Rows from block 3 of a small sound classifier, named by matrix and row number. Rows with one number belong to one neuron. Each number is 128 + 32 x the weight over its row's rms, rounded and kept within 0 to 255. All counts start at 0. Numbers have three digits each.
After each neuron's rows are labels from the 100 clips, of 14976, where the neuron reaches its largest size: "responds to" is what is common among them; "loudest" is the band of the loudest frequency at the time of the peak. Only what is clearly more common there than usual is listed. The data: read English sentences (LibriTTS-R).
# gate: first MLP gate (model.blocks.3.ff1.gate.weight, 336x128), inputs 0-127
# fc1: first MLP up (model.blocks.3.ff1.fc1.weight, 336x128), inputs 0-127
# fc2: first MLP down (model.blocks.3.ff1.fc2.weight, 128x336, transposed), outputs 0-127

gate.141:166155133096106144115185122149163094167111196114165186114064140110161167094188134164102132032137196136110111135158131110157153176126157157078088088115089159192119156131080134162127141123185106186123140114118129135103157162131113179108158058106126096130154186107127094085108105103127171094087090114114105149095108138141128121127116125102156162098070104218127121112108122110110147120120
fc1.141:183073115093097150118165138145139141136224136166091097133093167152096112164122127120099099122124120101149144152127137119161117104167120147125118161139130123170146120082096229124057102167119148058125188130166072112131168085151081135170158120153119103112155125051107139113037145139095139104136136174140083163145188096068064166153100101107149136111157150120096127116116129140138153123113
fc2.141:152172147076067131138173120196119188144111136132106147108085118150101112167153142131143160081166113186179142123103113135160190084169091157134169160132100144160096168150152112082124193147129113144073103147121115163128142200158111145113076143127198122131171136178091129149151102105129147167080174116146126054199194142129152135127094147132140165102114105169162152093107141142079160111145
responds to: voice: female
loudest: 250 to 500 Hz

gate.101:146070163180145091080174142148119100123118095179141108126183149069151171061024077140150108161119131176135130163111138144073172134174135123123132096108112159107175149130149071148088145091159144123102098131115139127176124187113133207136162141123125128192124116086112170147123113154110136131158073104164081133134110170088131123073087134123122101152059106159149115098114161100118170153097
fc1.101:098136129082079111148072178121162174152115114095102135122121100192143125188156179116108113097168119104098110110082138119149149122096101174123127131173200107084068142071159153128142096121094112141092178147155132126106110154192118108153106147105097135070122180137159165094117085129131146197120191139094144070119100114183137144168149155071080168074158123108084144155131080164108154093115
fc2.101:138134068174118152084075103153087108162114172114118108164183157150125132189093137156140124125160113138148119174126125106135126085099097095113113130167143144111111087124140108047134155168066179139127121171138124150087123175087098121135154107105129130201147169122102144131088098120171053082151150201105104188110145143113066112073103164074095165191125082111112153091143147148180132151121
responds to: voice: female
loudest: 500 to 1000 Hz

gate.122:144186165090117168124151117124084167157128149098135132128084115132148086079123108186138063086120039183106193153150160147167151093127140102131089101118139134156125150118110198087120140136138151090121118165130078071124182085085170158138113117181107148112155142128117115151168101097175129142160154119109141091090132130109064079097176162131160112099077051121151095133158152149167141067124
fc1.122:122125092157156082166102143094108155095127105154109061171159191164116142110117114119112095138146131096125124143173106186108175095086091141180093113153148139154100158147107122167175167160144109116141144069163172158146172165061185097156114130124191167104123195127147137126125156117097087095148078109194097103080144196152157134121057139133117108120123120192141106175124103070119120100154
fc2.122:108128133113096089141100105142132192145086085078170097145123098094128131115125123070129170093153173155161158156157068169144142114145108103109176121150136108213085104139135157180112095147127144106127161107182167062109111198142113106106117157153084165106121095074185120156162068130087156144175152147146144115193160139114105157153149189158143174081141134124131125105150086183081116149084
responds to: voice: female
loudest: 250 to 500 Hz

gate.128:157133188136047136144135178130113100158144083135124121174105119133155191116109133139136074106145187113117095141135110150104122158108102019161161079160105157082170088128057160135151171110183146140093143169114096144159162137106103086138118149126144085120127128101113169174074159060074098145098131089066115147109150130119100149153107092057151136126156165145132109131092180127126157137166
fc1.128:141125134112152133143108148179109088132098180102133079174109142152159089165136130058131213177148156126187103106107102127128110084101108152024062120154123124115065128105131137090101189129103131130165134111119166096182169101133156114128186113078134148121141112117181118102128158151168105109163170111096198148126147134083098069096105195112127157152103134123091132151142112082165169105141
fc2.128:148122096128146101127120169111103096140096056101144178091124135104170103137141062074114173101167171124152137128060130119122132111126152055111125103073109140096143094125089158128122170139150066163096128047129180138149131145149104158086165092103102126175076132112116106073131176138164092128149119110144081167138099145206110097101099148169064142125136175147100117123178119206127106144084
responds to: voice: female
loudest: 500 to 1000 Hz

gate.91:104114133140148137146163136124052119138085112158162110215091134139087134146140182136093095147119139132152074150101136094163123126104143205182139079133087094142175138176074085133209117119140144117189156150145175116125102176133143084108179171113110096131098122071091150118135113123115119148136152124092149131177073108071196109100126100124099088113119123189123178141074174080129135116147
fc1.91:089140105152151117174116087147072150098095124132160140122096162123051162086138138156068163155167105184152131148118147120135115165056131101164151149126124158128137170134067064161135095097139086104144099143156143140129137177127112126154189197106117117176113102081118150098114142117133125142161119127176143170191078095083216098125134083111096065128126097166181160097125179106126170134106
fc2.91:125142115063107113089146136083102158175114133102135134127120120123112133133153089118105120104062155160105122110189122179224112120181097152176196115188108122167083126130137110149047054091133145069118138116091149132118108119070160118134148120141118094110121076122074117116178137079132119151141122071100167103060096141096141135144137112105153095130070137155173113084074116100105148081153
responds to: voice: female
loudest: 500 to 1000 Hz

gate.220:098157170161096151127145165223132153113056130094169177102103084071127108142183166152077101109121088128143105146112144155156099120178160157120156125155127100134154184163168166159164103091107103094144151106106112118111137123058069119110089090147101128098073135129142108114185087163165123079109070111120104120082118150110123129117099162207104175142097163128088156136156133089164111078117
fc1.220:140123100132131139134097096178163127155105155121145133115063109132105113094128112111135111117130152058132137136152116197148134129191071182140107099044115096149110155156137143064109155115128125168148142101113127099182174154142161132154160124061069148129138162163214137117062105187114120181104179101079125059157138146143119104106134098142107114091165141156157188142075179124099139086147
fc2.220:072150122123115132109093080144119103084129106097035193061156135116117186135111144117064145124085162128158116170160090084109084106126170204089073144140198212168142093130135162159146119110135148146140169120129112124127112151131122156145144120090106125149162143160114123106145129169145130135194155165124150179139118162085134077095118142137128173083126120183144120132088140040117099096115
responds to: voice: male
loudest: 250 to 500 Hz

gate.153:096127092112074052149121197153129087175146067132134133110075088201105182138139141142090148108121054136138130170113150111166163106125104171119166153120174126075129122136095111139119158081117132128145136155133123134104094082144115145119138056134168168125110090170070151113135226129151090102112162161165094111177108101161101129082082116114142144156142094152187107168143117132131130060141
fc1.153:119179118159170138128160127113127106156148120090183142178093134146081101138117094160148113096092124156143115133113207116159133122142106154158080095196134106106136122053153076121096162138123064051120076134079127137068116097198119141112042133144141119165105122114129085137137138159120184155143101125131108127119092132071110125101204148107146138133122212140142120103202080134116129143098
fc2.153:130097076029090172109088099058101126137062131144157093079128133141154180101113075077109166089126099134114137109126125089110200090071181164157157130180144203124154151138107082129119211167140113116078139189095153116093162134146137134133074143125115128124089121114118106127110176097114125118119164160102175170151070120148126164122085138132131108124139138106086141127111075110125153147121
responds to: voice: male
loudest: 4000 to 8000 Hz

gate.145:068119103125146094157081110223127120166163110132073114178111199057094155175190054133108145093125123155155158152163115090180193102150156134170112092101155078175162118161119099105060112105088140095188161162090154164158114120085146097154096116123147153142101142156135120170166120169143145101122104152125116100100163102088113082126104113117126097147146126118158111115116151123135160079104
fc1.145:109165094085116160088124100121078186159181134081168148180085142073093150199107069176129199085137110113109128217125119133089155107102150182153127071119151102134144157164131104137065125114094130089148156130171152126072127105102141129103127167074123138148111103149132134113137106107119073134129066159164131076096069125118136085109104152130130148144136147136169137051102147089109124109169
fc2.145:126146164128086100127203135096120140130100172111120158150116130136122141117162102193098171113086074108141154133025094138177132117133113193141131114097106106160191135109128133145096121104159087120140109115157171114099125092157101141052137138179141132084155177199160211111075087164113082106158146167075161152090124104088101115142117134136179116113125138103137116105071103174174118152140
responds to: voice: male
loudest: 500 to 1000 Hz

gate.75:141126145178121158097105130156144177104116143093085122126095132126120160147161176112095155153160135141182106089096153118136116111088149098097092138079095113085096161099057178142134163081114097125075155146154134163107167111179153120095120145189133083182097110165150121131169100115181127123126159122092130179123095158052095106140146132120138122131179128154138132058089058177037116067144
fc1.75:153167122137120078151223137134097123143093098100177131124174134104146131134122054168119103104066099125103132167143153137161134098138087129097125126201175153138150103159131135127150105161086144108183168166147114160157084086077127104160097081086135172083092164112132094105132133153062119158117121115177198078153097142160150103106080135165154091146095102120177189120138178098155150171119
fc2.75:158058101083087099111164107169142172148171106137138093085122101125115177170141150112092136073117159121114135138183168161118162115119146071114115100187134157108109159108107166127130165104113191162119139150138180034102091103104117134074128153122119141138126109171081148140144125129109137134079117142097158109096147121115140101116045123137163147034050090128125113109085130081110088110066
responds to: voice: male
loudest: 250 to 500 Hz

gate.222:126144056125171178117142116152137094133111054195155175105078162100125146071142122174201116147130080169122149098127133139164127137137126092166130133148139166152158101146118160098204057136201095079127145137102117147157129110121111096130138162173082082157123106143101135073137076106130144130134102097130125161156192156121131130107117115083126095138096146179114149139050162162149180080088
fc1.222:121128077099171161122151092131135100088116096134170092167046143152125121149166086178127135162123122123135146114151092077173106128114154039118129094160143169170211117146086170143145087106118139081140165117139118146117162087134121127096145135155119063145128105086118177135117102089164138134172156090142093183184155162098166125086145110101099135142092104103114202162123077171145160078073
fc2.222:112111149129135175135089173136094144171131089180105124121111055142092143138122196058086165140145162142096076153138148074122143120120117147091134152126177128101087124108125136127128102075145089114113102089123133119074126123103056093150127110132158142080087089120033153109134139114098117182180126108111170132179129151082133101165194128083131127110130181083156177124180153127164206125131
responds to: voice: female
loudest: 250 to 500 Hz

gate.291:115115114209146126128177128161070106118158084136148137121124120151151121140166099099148099127106065120072089187106172192103125120183135099148113106121085110157073158182095133119085141129172114127138102166128067196168085067149114123175151172124146102134155161123164132193106118118121183057123079112093145134153150124163185081151120090076145136101137128092135141129188157115149143123083
fc1.291:126077138149117113081136087186111098124173128139146122190154062140050137109155141107149165126061080139130150138100094136063132096146127091132130115140144097129109105125095101118127079124179137116053158098157145118141127149174117174183152121172118111060139175122094121163119184135139167093059153174088148100095138151144197151159081133083168178110174120155146149114145181137130153123085
fc2.291:162115090133173110086105137131138167125107168105149105126155099115157040123163105100140105107104117151110169125199129129148098154121105191161119138193092145137121136159163096103166155134117116087149076127082085043114124138134174154188160192077162135107100137128073120075149132128154118177096181101126145107106075137178127139122120153052176097127179145141135116166122100069154102089115
responds to: voice: male
loudest: 500 to 1000 Hz

gate.103:138133109202040139105105168131078091075114129100108125099079154161158153120146184110110162195074079088089140173111114054193145115102157143125159152157125146175144090111132153151121160143138100142175154127141165137144130143180126159135159161148087146131153151124108131113169097144140095106097156133104095085098121117140117114156110115198060122112135135148060184116093065114133129065162
fc1.103:172150115143142058132096141107070141122113120086081139137057111099145189082111155120161182203128078133142163158064068070191136180115138100095140145139108140154075132095107117134166179110116109173155159147173107165146123116162084137122104112118130103135140113145106160138152155180171128088073130152142125103085104092123155143112060110166131127088109148160118193124092119127115116093198
fc2.103:142132131149120083065057115150141198120028110121122119226149068144124177143120105130110131132130168138159197076154121181073115138137140129150147098120186144150149161157085150118114106143121137149140131114141132149155142095138166159149058065113164091124062144106133119131125110161072159118171119130112098144103134086145132160118063087135177135130145160155139163161108203136141116149152
responds to: voice: male
loudest: 4000 to 8000 Hz

gate.318:133087106183174081142143077098181161139123089101125088084117150105123141127125147092090144103083104091125209104113114145110151146134171153144160150156170154120228083129118117211160140122114102118109141105130162129155078074175066139106101127137108132139087109162109168125146092145128117175104097122068093107167149154064183122083177102083088117111157103132166116152151166150106171144114
fc1.318:145154140120127122084142176103146080105096168164167109098144139130156134158138094128108074116151192111244135059111192182138131164106146168106066128112107135148117129066131164100067082117080131098158126135125075085092141139120122134180144161155096149145059108154120113181105145141136141103114095087163127101157125130083111178128137153103045162094077106118092133147104115132152131160130
fc2.318:089147193139172135108117119136176122158149083132134097118138108149118134098126104105152148126186190180193168141169068146071096144160109129067121120124142091097130107143133086106114128131121104131094141141164120085125093082165138187157137058146071131182130080105114121180158087094132155166069124154066142086133081147107180110072135144121090113120124168104073113133197123177090140096111
responds to: voice: female
loudest: 250 to 500 Hz; 500 to 1000 Hz

gate.253:125093170083130085203137161139108141136179150104122164180127090167128157112147141090191143144122160087134106141079127102123143080100120121163114135113128135089081134099162131153067132131124098088129113135109118120070146158126184146132142104064138180163135111064109155083106105115186141142064118112117159069131109210104182190164082112150138173130123116121087155175156103124152167054123
fc1.253:114129081134140124093085128136139171095097105212111104075148146104139124122105117148085076103153180153089136150140083161154155178123131157078121112153165107158132119151111117136155121152102159160144122138082147150177110109138090113159100129149136097096113094175142116181166185132100127131134132147151081203161156046146108092129200120142108034146092158148139099094084118149058078183149
fc2.253:109129080166127137172137135184113173143062129176170131137109098155136075143128155154100089174087142174093106088132172166128073138108085129063120144127088142127160083169133121114101166174128187111137089116189086159108145111135151054138155190153136120088171155092122125143098139078094152131055163094157091119110123098120123163103092152125159112149078116091096138157145184142171147189107
responds to: voice: female
loudest: 2000 to 4000 Hz

gate.48:135100139116154110141164129141176159101133145122099174189092106126097214066073107093069120106139090171166178168101125141136109216150119118141138100196119177084133097123137165139153109109068149111102138112118099182106120172154099183117126068150113153196117103096146156141133125132116141136093134124122109128105097138104113129098097075051191086155097070142155095090112148113123137149095
fc1.48:111077152083090110191130103100095179161167158156126202052084110079123148110137171066147128085132114099153155167156135107147124108151104087110180141152134168171084142176192103111165080103097130127103085176095156135074121139155154092168131114128112092179183123187190174173115174148130188107099090141099129149130099112135117143137128104108123134122101109111134126126123083091150147163176
fc2.48:143122130075171159140100087141141143075129115123124114056101119146099108106091154159079086177151163081095085179144123135122141168127042145136136124133139064239145146184127115119070134134130135117137133177131072182132137135103126153153138122121145136154142151076132160095104092088096153138153078172141161111155106104121091081130118087119106193144128104095133104198171144177166119093167
responds to: voice: female
loudest: 500 to 1000 Hz

gate.205:112091151190107114132126107165127088150119106117108091162104133110104146133132134109114181145079149116128149162137125131167138140133150110117121101095106096159144149171201134160212109170154148107114181202122144166149164183123129134124107120146177139173143118171108088147124146134102146193086139087178080049123107088060113073123128169132111059103154050129103115106112129200135164079132
fc1.205:130084145086119100106178095138132176114192127142105189159115166134114054171072112150155096153091117163131125166122144070123112155172142092081138052202126110174116113118088110169155112092165113138144132153150105133163091062093141081152091089139154140096112110133175112149145061112136112133071117138140127192147148150149079124130087109152115119116131121114168161174195157104120118192086
fc2.205:133110176138128129124104183144084102169149096132129104124187195087103204168120154074126079145188095109166120116097149151154161145148097099154149098142120122158091103119104168124092106132173174155142138174111103123148122066103131095185105050082070074087117168104096160139120155107139200142107163103123161144091110129143125115103085150099138098110153102087159143155045088140127110169121
responds to: voice: male
loudest: 250 to 500 Hz

gate.17:151147100121162133132094127128194173074160095125172153107090107158144106092119102145136131191192122142148111132089145140091159122052131143181092122125132194102178138097084158148125159089159098099093167117117028165143076103066102177145142109142149094154120175082089113099125140122141155105107085112142077154110138142112121190104149170164096165136120150137124185078164071108144112124129
fc1.17:208116136140131125133115100144115144171078097187133093119112158121066171147155165127098135095076127074083134138128123101109082091170098133056142109159104041157138094169085123117111137151144110179123126126150202109085158108153118129137085119133148150114054127155122158211148146122091122136108156138062130096162103182201160064147132147128096118117122173137167135095113145173115143125144
fc2.17:149122159111141086119146053167162104151123110169124137142140097158159104158151103111110119119171209135146127160178145094142115129179153139164102112120058128082074118102170113058157147111131098136096151079116163136174152083119095154172124152067112050141089116125151124139128089140131083119085116087166148159155090108103176131117183063094100118120093131120096117135129212087130121171067
responds to: voice: male
loudest: 4000 to 8000 Hz

gate.251:100121188156149111132137151113101130097231088194143114165184155117124131120125162138170181183127094121204129110156113090144116116147127119121145176165126143103143116091117114146135104138063135099199194097125134156056159109153082103112161123129111099103107145080117092168111214183154127162151093118156121155106147059110126086122100123110160125118098113154175129128140136133073083115083
fc1.251:114100142157066129164070177165154131108176101100133113160094122106100141154181141158150141074092210164130134190115130102090119143071200128152133109130113066124114126170146087151137182116135126150082115132068136140110097152109162162166143131113113170102069164136071079093167099131148112125103127099126191146109161159129065093175105138102157150123143116179120178097091181161138102100098
fc2.251:145146099132133100072129123129071131140144116112149109110161164096144167151158116151072181192123146118113171111113120122179146094177175132140045099093183094167178184133120130124086137128104106133173213108140131085169209126129113136108153154136176107092068118054149089151141084136158170138164140132120100121087164090077129101166131188121110111125112114147092156193131143122153110093120
responds to: voice: male
loudest: 250 to 500 Hz

gate.149:192180125126115161056160104073141120129132148067144155081118166172166105096169130197118180115129110109096120104119131147139059142137104147154110164116116119115130131120109132127100123098137079127093095157078132112160195177112145132152114094187080166119111095148116127108106107113115141124094100148064062114090153060160111148136222104098115111099083145104186145091097119130120195094119
fc1.149:082135167079150177181109145146134102086142060171120085184153117132100061106110146116121084078140131164133118104093132158154149075083093099100179161165145135166130132153174115166115089116131166116123133166129107075108104163115129071101167168095149111119139119109153082127134203106089165106115136146142154139139098174122093109114146105124116138139230067110084088123106122167089095128056
fc2.149:113138165122129105125086127080103104120140107127148117074127094122071125087106080101080121119162143125188129129154167148187137061102100172105148194095088166152075103128131102100167093107110189133155115141103176121151146128103097195196131131113125107072136110207151138138158120203133132110088149184124119152113179110164139111132232106078110144172118125123137156104089154104121101146125
responds to: voice: female
loudest: 250 to 500 Hz

gate.322:145096101104105159127117130153083180166106102060103151089110137118102130098133106165148052113116131112139154106095180112168111132140188116120156117148127124151108134114055126129167185108114134129143124148119128140140086147164187144177069139162189116123219160106085147170124106086093157161184156181089196152132161099117181085119178098085089120144110135105196116115111187151131133112112
fc1.322:156127136106100136102133145157122219145086150059103175152094107079112140167170115195096130120151136110230107055104203100120050085138167097104062122141120108138139125077185121169151148154115167127128090095163120138096115154168156074115105123134119131128157109145115147142167136128112126177109107136096194136145133117153162080148161081074119134130105122167148139123124125157077108146134
fc2.322:128149120038113113083197093143146170139101119070145113170138156117129077131145100148105094091127186117164137139138094110127148117053080159116175176124157159131135070102142084164138121128115064158105130124147111087131095149157090121116158154127155102192159175090178109119153102077116134124106123118117137088148091153121196044109148152151129100117128161127080146149055113098057128159118
responds to: voice: female
loudest: 500 to 1000 Hz

gate.307:095138129029101142135159151147080123165111086145111106105098186114087126122136150107139158126157136130106113142142151155125145141121203118091174088174116167114123118107080131093128174061114104147106113104181174180113131133121217096120201128204061104122139160108154123111122162100180091126123084131143147146081088138094133127130105101125106192088119102129141063089113103120099119063139
fc1.307:153117116199146122147127093110146132140097115164156119196138108218139120112041109163097121127154114134095155100052122140127188115145142140092160113193118080157151106121157130121164109149109038148146097162062097154154148144128184106104093084144108156134158143126097122096152173154166186110153147116144114131099143091103133122164125131101075157179153109075081181122133198118139112148106
fc2.307:172139106123122175125109106053144123083192119138163185078117122128118113200186161174081099143141080126146095121106157114052126145144166126185130138131086122127127105132185102099118176104130075149173216114118179145108097089161157104133105138118121136083150117092098096143118128144067125127152037150170127107121180098111129160116092106156073134124103118102156169113149093104175106144124
responds to: voice: female
loudest: 250 to 500 Hz

gate.226:136118101079088080151093121144193214153078150137121147080155121110109101076157165105109094152168091127100126113142149181117139086178088113212126129098102085151103132127184123161132099111162193146216131151081134124152186113101057129107128090118092131147119087112116142102148102126082174116134149080115170171099149088096110108096125086118102081156156124100067139143112126135135153145110
fc1.226:116125128132080114093075116132186128219102152167067147087079137119107104113134137096077129126177080122098127114115121171167157082124115034172116116132103151140113108145205091104060130105182133125138107089043120104140144107173114175152101097110076128122134101127143116134119139114214195149160139124098103194093134107099113142151142128150075133123132163090100115137164148124152149127119
fc2.226:084114112076124121164157098137070129145181100086157107121213227137170117161076111152112114115186112123136171144110082155093131149121170113188070126199161126113107120184135147143146099141145186155155139104126136151107091098131162146159151121161148145116088146109133140141036128102066143115162170100143102100136128134157073117135148141113092184121170145130112142192116079143147137170119
responds to: voice: male
loudest: 250 to 500 Hz

gate.67:161070145154161047150158074112189111076122066184168140083138127082195153089131176176134141112143075151107115166149098082111125161170113113119152079152126149110128151119147148132136109160092141134141115115111181160107146087160098118133111159170120113103129174129107154161107127143145120099118099141121122093175156071066077087148187169104063110161132098083152098126156073099134165115084
fc1.67:083160116101117153108082111138158103103139081094134093096186104143116119158192132160144126190111097090125150108112124181110076130141064144123157133129175083150165106148174118135185120180131122114137099129187099106117167204095132128138114142130107130138120075147150105153154131147064144109120211098103169075169078127110114132130144092149152109101128180146166098028075105140108161177101
fc2.67:095150126104129162173126092162156113163166134166172180100177101103153204094133178112137187123151092128122101098128201109144107146109132140109114088128081150145160153191129086109110137145154234122110137101151111167164109128215132109109181126094095169126075099116154134102129109108127153140083170089139136126099087147121155164132109193127143094142089125093162183147151166171135149081160
responds to: voice: female
loudest: 250 to 500 Hz