From a checkpoint of a small sound classifier.
Model: arch conformer, activation swiglu.
Training: muon at rate 0.0051, batches of 64, held-out accuracy 99%.
Rows from block 2 of a small sound classifier, named by matrix and row number. Rows with one number belong to one neuron. Each number is 500 + 50 x the weight over its row's rms, rounded and kept within 0 to 999. All counts start at 0. Numbers have three digits each.
After each neuron's rows are labels from the 100 clips, of 14976, where the neuron reaches its largest size: "strongest on" is what is common among them; "loudest" is the band of the loudest frequency at the time of the peak. Only what is clearly more common there than usual is listed. The data: read English sentences (LibriTTS-R).
# gate: second MLP gate (model.blocks.2.mlp.gate.weight, 336x128), inputs 0-42
# fc1: second MLP up (model.blocks.2.mlp.fc1.weight, 336x128), inputs 0-42
# fc2: second MLP down (model.blocks.2.mlp.fc2.weight, 128x336, transposed), outputs 0-42

gate.122:518455479458462455505410541523584551650611476571458499545546445521484521477519600471470425488494472444515528459476496565484415506
fc1.122:496554631594482492509538522466534501418397525448483589520496515559476460491573435407535531466500540489483536553472453482466571626
fc2.122:522489520526428651481464490473557545406455516494439418500519444496423426477454526468508411548571481443474447518582488598490552466
strongest on: voice: male
loudest: 500 to 1000 Hz

gate.214:518540403520442587454534511458517480429428587455524574520505452478508515494542514500541570590476575438502449527530632468501483483
fc1.214:585500497468552585544469533522509484503509541504436543457556466553521508472486433561543429489501464496394524419509465588396512483
fc2.214:519509454439549552459594520494526468488527424568473470510583594476451385445470464569455503462471483475519471575516592604522421461
strongest on: voice: male
loudest: 250 to 500 Hz

gate.8:489551502632439423532513508456493617566554489515455470567570496485475487420509515493518445475491477567521456400432467527446485512
fc1.8:468494525475445468575544544419529398533435566437586383483512508465553539466523487535472484467468496545637511473521532566479425454
fc2.8:475560531537615506518435560490442478469463481409566543538421420457471535514522496562443484547476543461481457473521592474416472423
strongest on: voice: male
loudest: 250 to 500 Hz

gate.217:517477598536417512515515575523582487472526565518560481537545554495504553415548565510489580445506528517574616587537467498445543490
fc1.217:389520395460547437493494414523477529524436463490483504470478476460494487584440475457481406495578484465461408362446584481514474498
fc2.217:500505558544416473504601426564494418459497417467464522507659480531519514478477467496429518435472483550531487496555543491497435524
strongest on: voice: female
loudest: 250 to 500 Hz

gate.64:502521452517494519550475445587598483520426517504494590477493500502545602423446560428462472601476500449615492508509531502460526528
fc1.64:448470543563473464455512524441507420518526533524425493543489470517527492565548475490388474530465490424447572664523518424575540528
fc2.64:479480505499457431478508507367448410468480455460480575487533521471528478520472400488540479475543584584523504503426568517520504450
strongest on: voice: female
loudest: 500 to 1000 Hz

gate.29:502453512572493488496454517557527485441522526432490512460561573462500537478496484385464486509483508546493493482464590525556500441
fc1.29:475559606589496573535526582472492437486417515475484505519413547437454548529526424443491545476537519425510466535538541510571546459
fc2.29:515468508540518545400480523613485464502474549515506568477464487464462577564390444514516506583568467467564543449458476497611473542
strongest on: voice: female
loudest: 500 to 1000 Hz

gate.211:433436481487512548437445524531544428547475440361478583487480467516484548542493528490512586567501439363543587461492517511573492483
fc1.211:450507544546378481386495415433507502480495503575577431553530561447462500443515568531524440495446454476559414550600388570418482558
fc2.211:534574575507498453535551466462432535388576496492490490488527527457619438559542536566473566483524480537604549499497578505516473515
strongest on: voice: male
loudest: 250 to 500 Hz

gate.189:521619574559528546590545503491521412514612440581486491467476501494492529452606481562591561462528516460487490433556546446444464444
fc1.189:435483521596458465519423538539435543402506515505422506479467523478506383436450460482514532501502492535534454516500494567658465486
fc2.189:513524401554476570447478508491499497577552416478543523513547515527469496485445470478517397487528560472479533421385468425529525461
strongest on: voice: male
loudest: 250 to 500 Hz

gate.272:550489556479330436543384482527447523439537560541532540424575430528470508481514500455490521511485440523493489419558558492475517476
fc1.272:524444446495530561510510539461489476590476516463515545452478563527447560497525580456497459374539507459490567500460494457529518567
fc2.272:474464574514463533458460513530556552583513408493519465487498439458568538470448428498464507502523492494408518589529495540500469415
strongest on: voice: female
loudest: 250 to 500 Hz

gate.302:525564458522562526478419466474455540578572480368556582470470488486515475457476530558470572558492472527488437515563505369444462432
fc1.302:536459464596622478507500462503565530601474421527515544475482475457592444541574470508503483518548531493438537359456407458567502507
fc2.302:538554493511495442518489541592454450483550491468425483485560522531519457479560497534553575497576508473389503548594462528467458478
strongest on: voice: female
loudest: 250 to 500 Hz

gate.167:553537581525493576534456529550453504458463432546556578467491477512457451559527470588464503516445483572476501420528572575455459530
fc1.167:511495475511468608557491493503509495569507527464500530500496554520445495560445516454417455459429518558492567566514636511454503537
fc2.167:505484490468325508457585508531554540387441514498542417519434490495499501558562425539535488494464472478474465496550433465506527523
strongest on: voice: male
loudest: 250 to 500 Hz

gate.170:493409486473477562532482472614560444490500475463476610540506501496521374498499512541488457479601599405462458470591514444486485497
fc1.170:567565506587506559447485539470608489447550452456516531487633443544470462496463484557586507479388622429522463512442549584437525479
fc2.170:564483524529512456534474514546562434405322537585453498519472507503467498497491518487561487514511431436508542428457434473532502523
strongest on: voice: male
loudest: 250 to 500 Hz

gate.112:501548514445405457389502520490471457517567528522471440526498497472594521467664537484465480491522435572596551542473433644538501511
fc1.112:547462493517429548516493480527495484460481499566545489469508494450542503476520528459587473599478513490613462527405464586604428550
fc2.112:535450521428525602489418420538529491501586475550543499520452569518509511482508536578543424526484497466522436531512515573476562506
strongest on: voice: female
loudest: 250 to 500 Hz

gate.23:539500540520550512458545351499518419412510486516537590530544508498623519571469610501469462486580448475460532388591426505497526468
fc1.23:617484398597525529548610442477545468544483524524423513500462542458524465487604511477396491534427532518498436472544490483477409469
fc2.23:471548540542520418469462503578467530446507547446439514528522451475458546482606504650399515505485522483525558539480573428524495511
strongest on: voice: male
loudest: 250 to 500 Hz

gate.146:547429399573490513541460488630527500588446427537507457463496428535422531519596530537539508453496463435553494490572505460550469587
fc1.146:601445512504426524542474441552508548574411463450501530495589519533523471351570542446464425484527524588518549515470483479434525624
fc2.146:523515548461471478521523432557435416525440445413406471494490503501503564461484484462478399501507490457546488436442456512549492546
strongest on: voice: male
loudest: 250 to 500 Hz

gate.333:520520453485592505578577498447631525440520545489530405448545427472496533501596506490436446464568610559457422425525494566505367585
fc1.333:538572422602530461490520385610437484518532526503563527480518485480457500529638454506506537537585440480574473585444483451526444571
fc2.333:519466597456426558474514452521413402422422495541441521545474584529416491512517549507578483501443426544400465453478502467512432431
strongest on: voice: female
loudest: 250 to 500 Hz

gate.25:511556489605485459535514462547622487528561466523560473593414437467449495444421574521628456502610459486511523569481486529468470573
fc1.25:416451513523433494509490560434469505503506520461544513389580517559478396482543465526419568576402482439490488456471511519555502566
fc2.25:498526508576513581495502501413425493435535402592478485444521593478545537510561417550541458476504410550448444472546613571437494449
strongest on: voice: female
loudest: 500 to 1000 Hz

gate.115:544547455445451525541418461467557457473424415521604562579494442584609474479572461511510407430517545543598520389493548502569403466
fc1.115:432486503519463482528530468520524521481499561572439542485544481509512511459543469506516449559517574501506525586472489618494637561
fc2.115:383430546443536618511474501514471477497529514544513540503395434575536480516489493420452547492553523579498527500511493483525488538
strongest on: voice: female
loudest: 250 to 500 Hz

gate.90:482469493495403523513445492539465486522548498492537509483526487474493540498460470537516577562450536430431450517553561415548507495
fc1.90:509459443534399520462426532560483519520557419521527495486494516485515536469459466534519539526530488495378492509517543461553477480
fc2.90:491541355522530487527490509533516502460550511618511512461476452443492581512494497463472492497490552549502487539496569473465404545
strongest on: voice: male
loudest: 4000 to 8000 Hz

gate.335:444513499520441517526461511534469546500510556458488443576432546461464488555435468467502417493551420460527587459571544431496457461
fc1.335:480487582497390493467477520551411467554537532443384468529431569502431401528477510487494509549560441456515548474577562497539479480
fc2.335:383565484510493450533531477444476622494492433520383488553470486463632564526426614517542423443506461562514442527528477390450508494
strongest on: voice: male
loudest: 4000 to 8000 Hz

gate.39:560498489634522534550502475503511566457510530476490411603549505460551543522572432402524473452502511525479454468485581491488501446
fc1.39:438388471427468425536430496474498503497531483526543422532491412546518517548496488570509528473545514546564506548456420506533472533
fc2.39:461508519475576363473454437492561547488524532541477525520448551536456534492509481466446640501458574428545578528504587546413450531
strongest on: voice: male
loudest: 500 to 1000 Hz

gate.110:481507530479539558457418391562477597566532509557434570504499476439522493494456410508502519548605495476383574452506547546541429534
fc1.110:557525546628479434538524597490530543529487522502419542513438545462539470424552490452467540570570537501487461454522520493475523528
fc2.110:497557537476566472561536565507525478560546499491479473458462520505510534487538547546569489568536508531519440585536465471472543532
strongest on: voice: male
loudest: 250 to 500 Hz

gate.212:513579537522530523504382427482477497602495507464559530579422553530531431569417494465554526546574432413470567607443491454521555473
fc1.212:512487530457508517468435536584524454473405491529557553453500589472555474505530434476463528522461504513579457618517526427522494431
fc2.212:521464617507603483648497501532505389414557529563495551497485521409509472517513538514457495572488437439508499502453467531511461416
strongest on: voice: male
loudest: 500 to 1000 Hz

gate.246:492492537585463575551510524470465427459475612436482475416482585440505549517613464534463459586526483633483505488513501558588457438
fc1.246:475520490399493483563491584389518560554495369565461475532448561505582495490600497525598461498544501419553501434476497520623461569
fc2.246:558550444414499519514502538474445492473417401549464523561443518465511509522476502535425520537507501502496413569504354512592498475
strongest on: voice: female
loudest: 250 to 500 Hz

gate.297:541490554500561481483477501510439410573505408475504441513557495495516364490524543517460465481480488527487458438455527523616523583
fc1.297:584415500487562437505505497510410473518551444534392455522601517518541469583489476482485494512552506479537580462456544588646484536
fc2.297:443459535382518422512522490459472486493517641564566404509442503563481522584428507542541500484563479508409448390454433492522472551
strongest on: voice: female
loudest: 250 to 500 Hz; 500 to 1000 Hz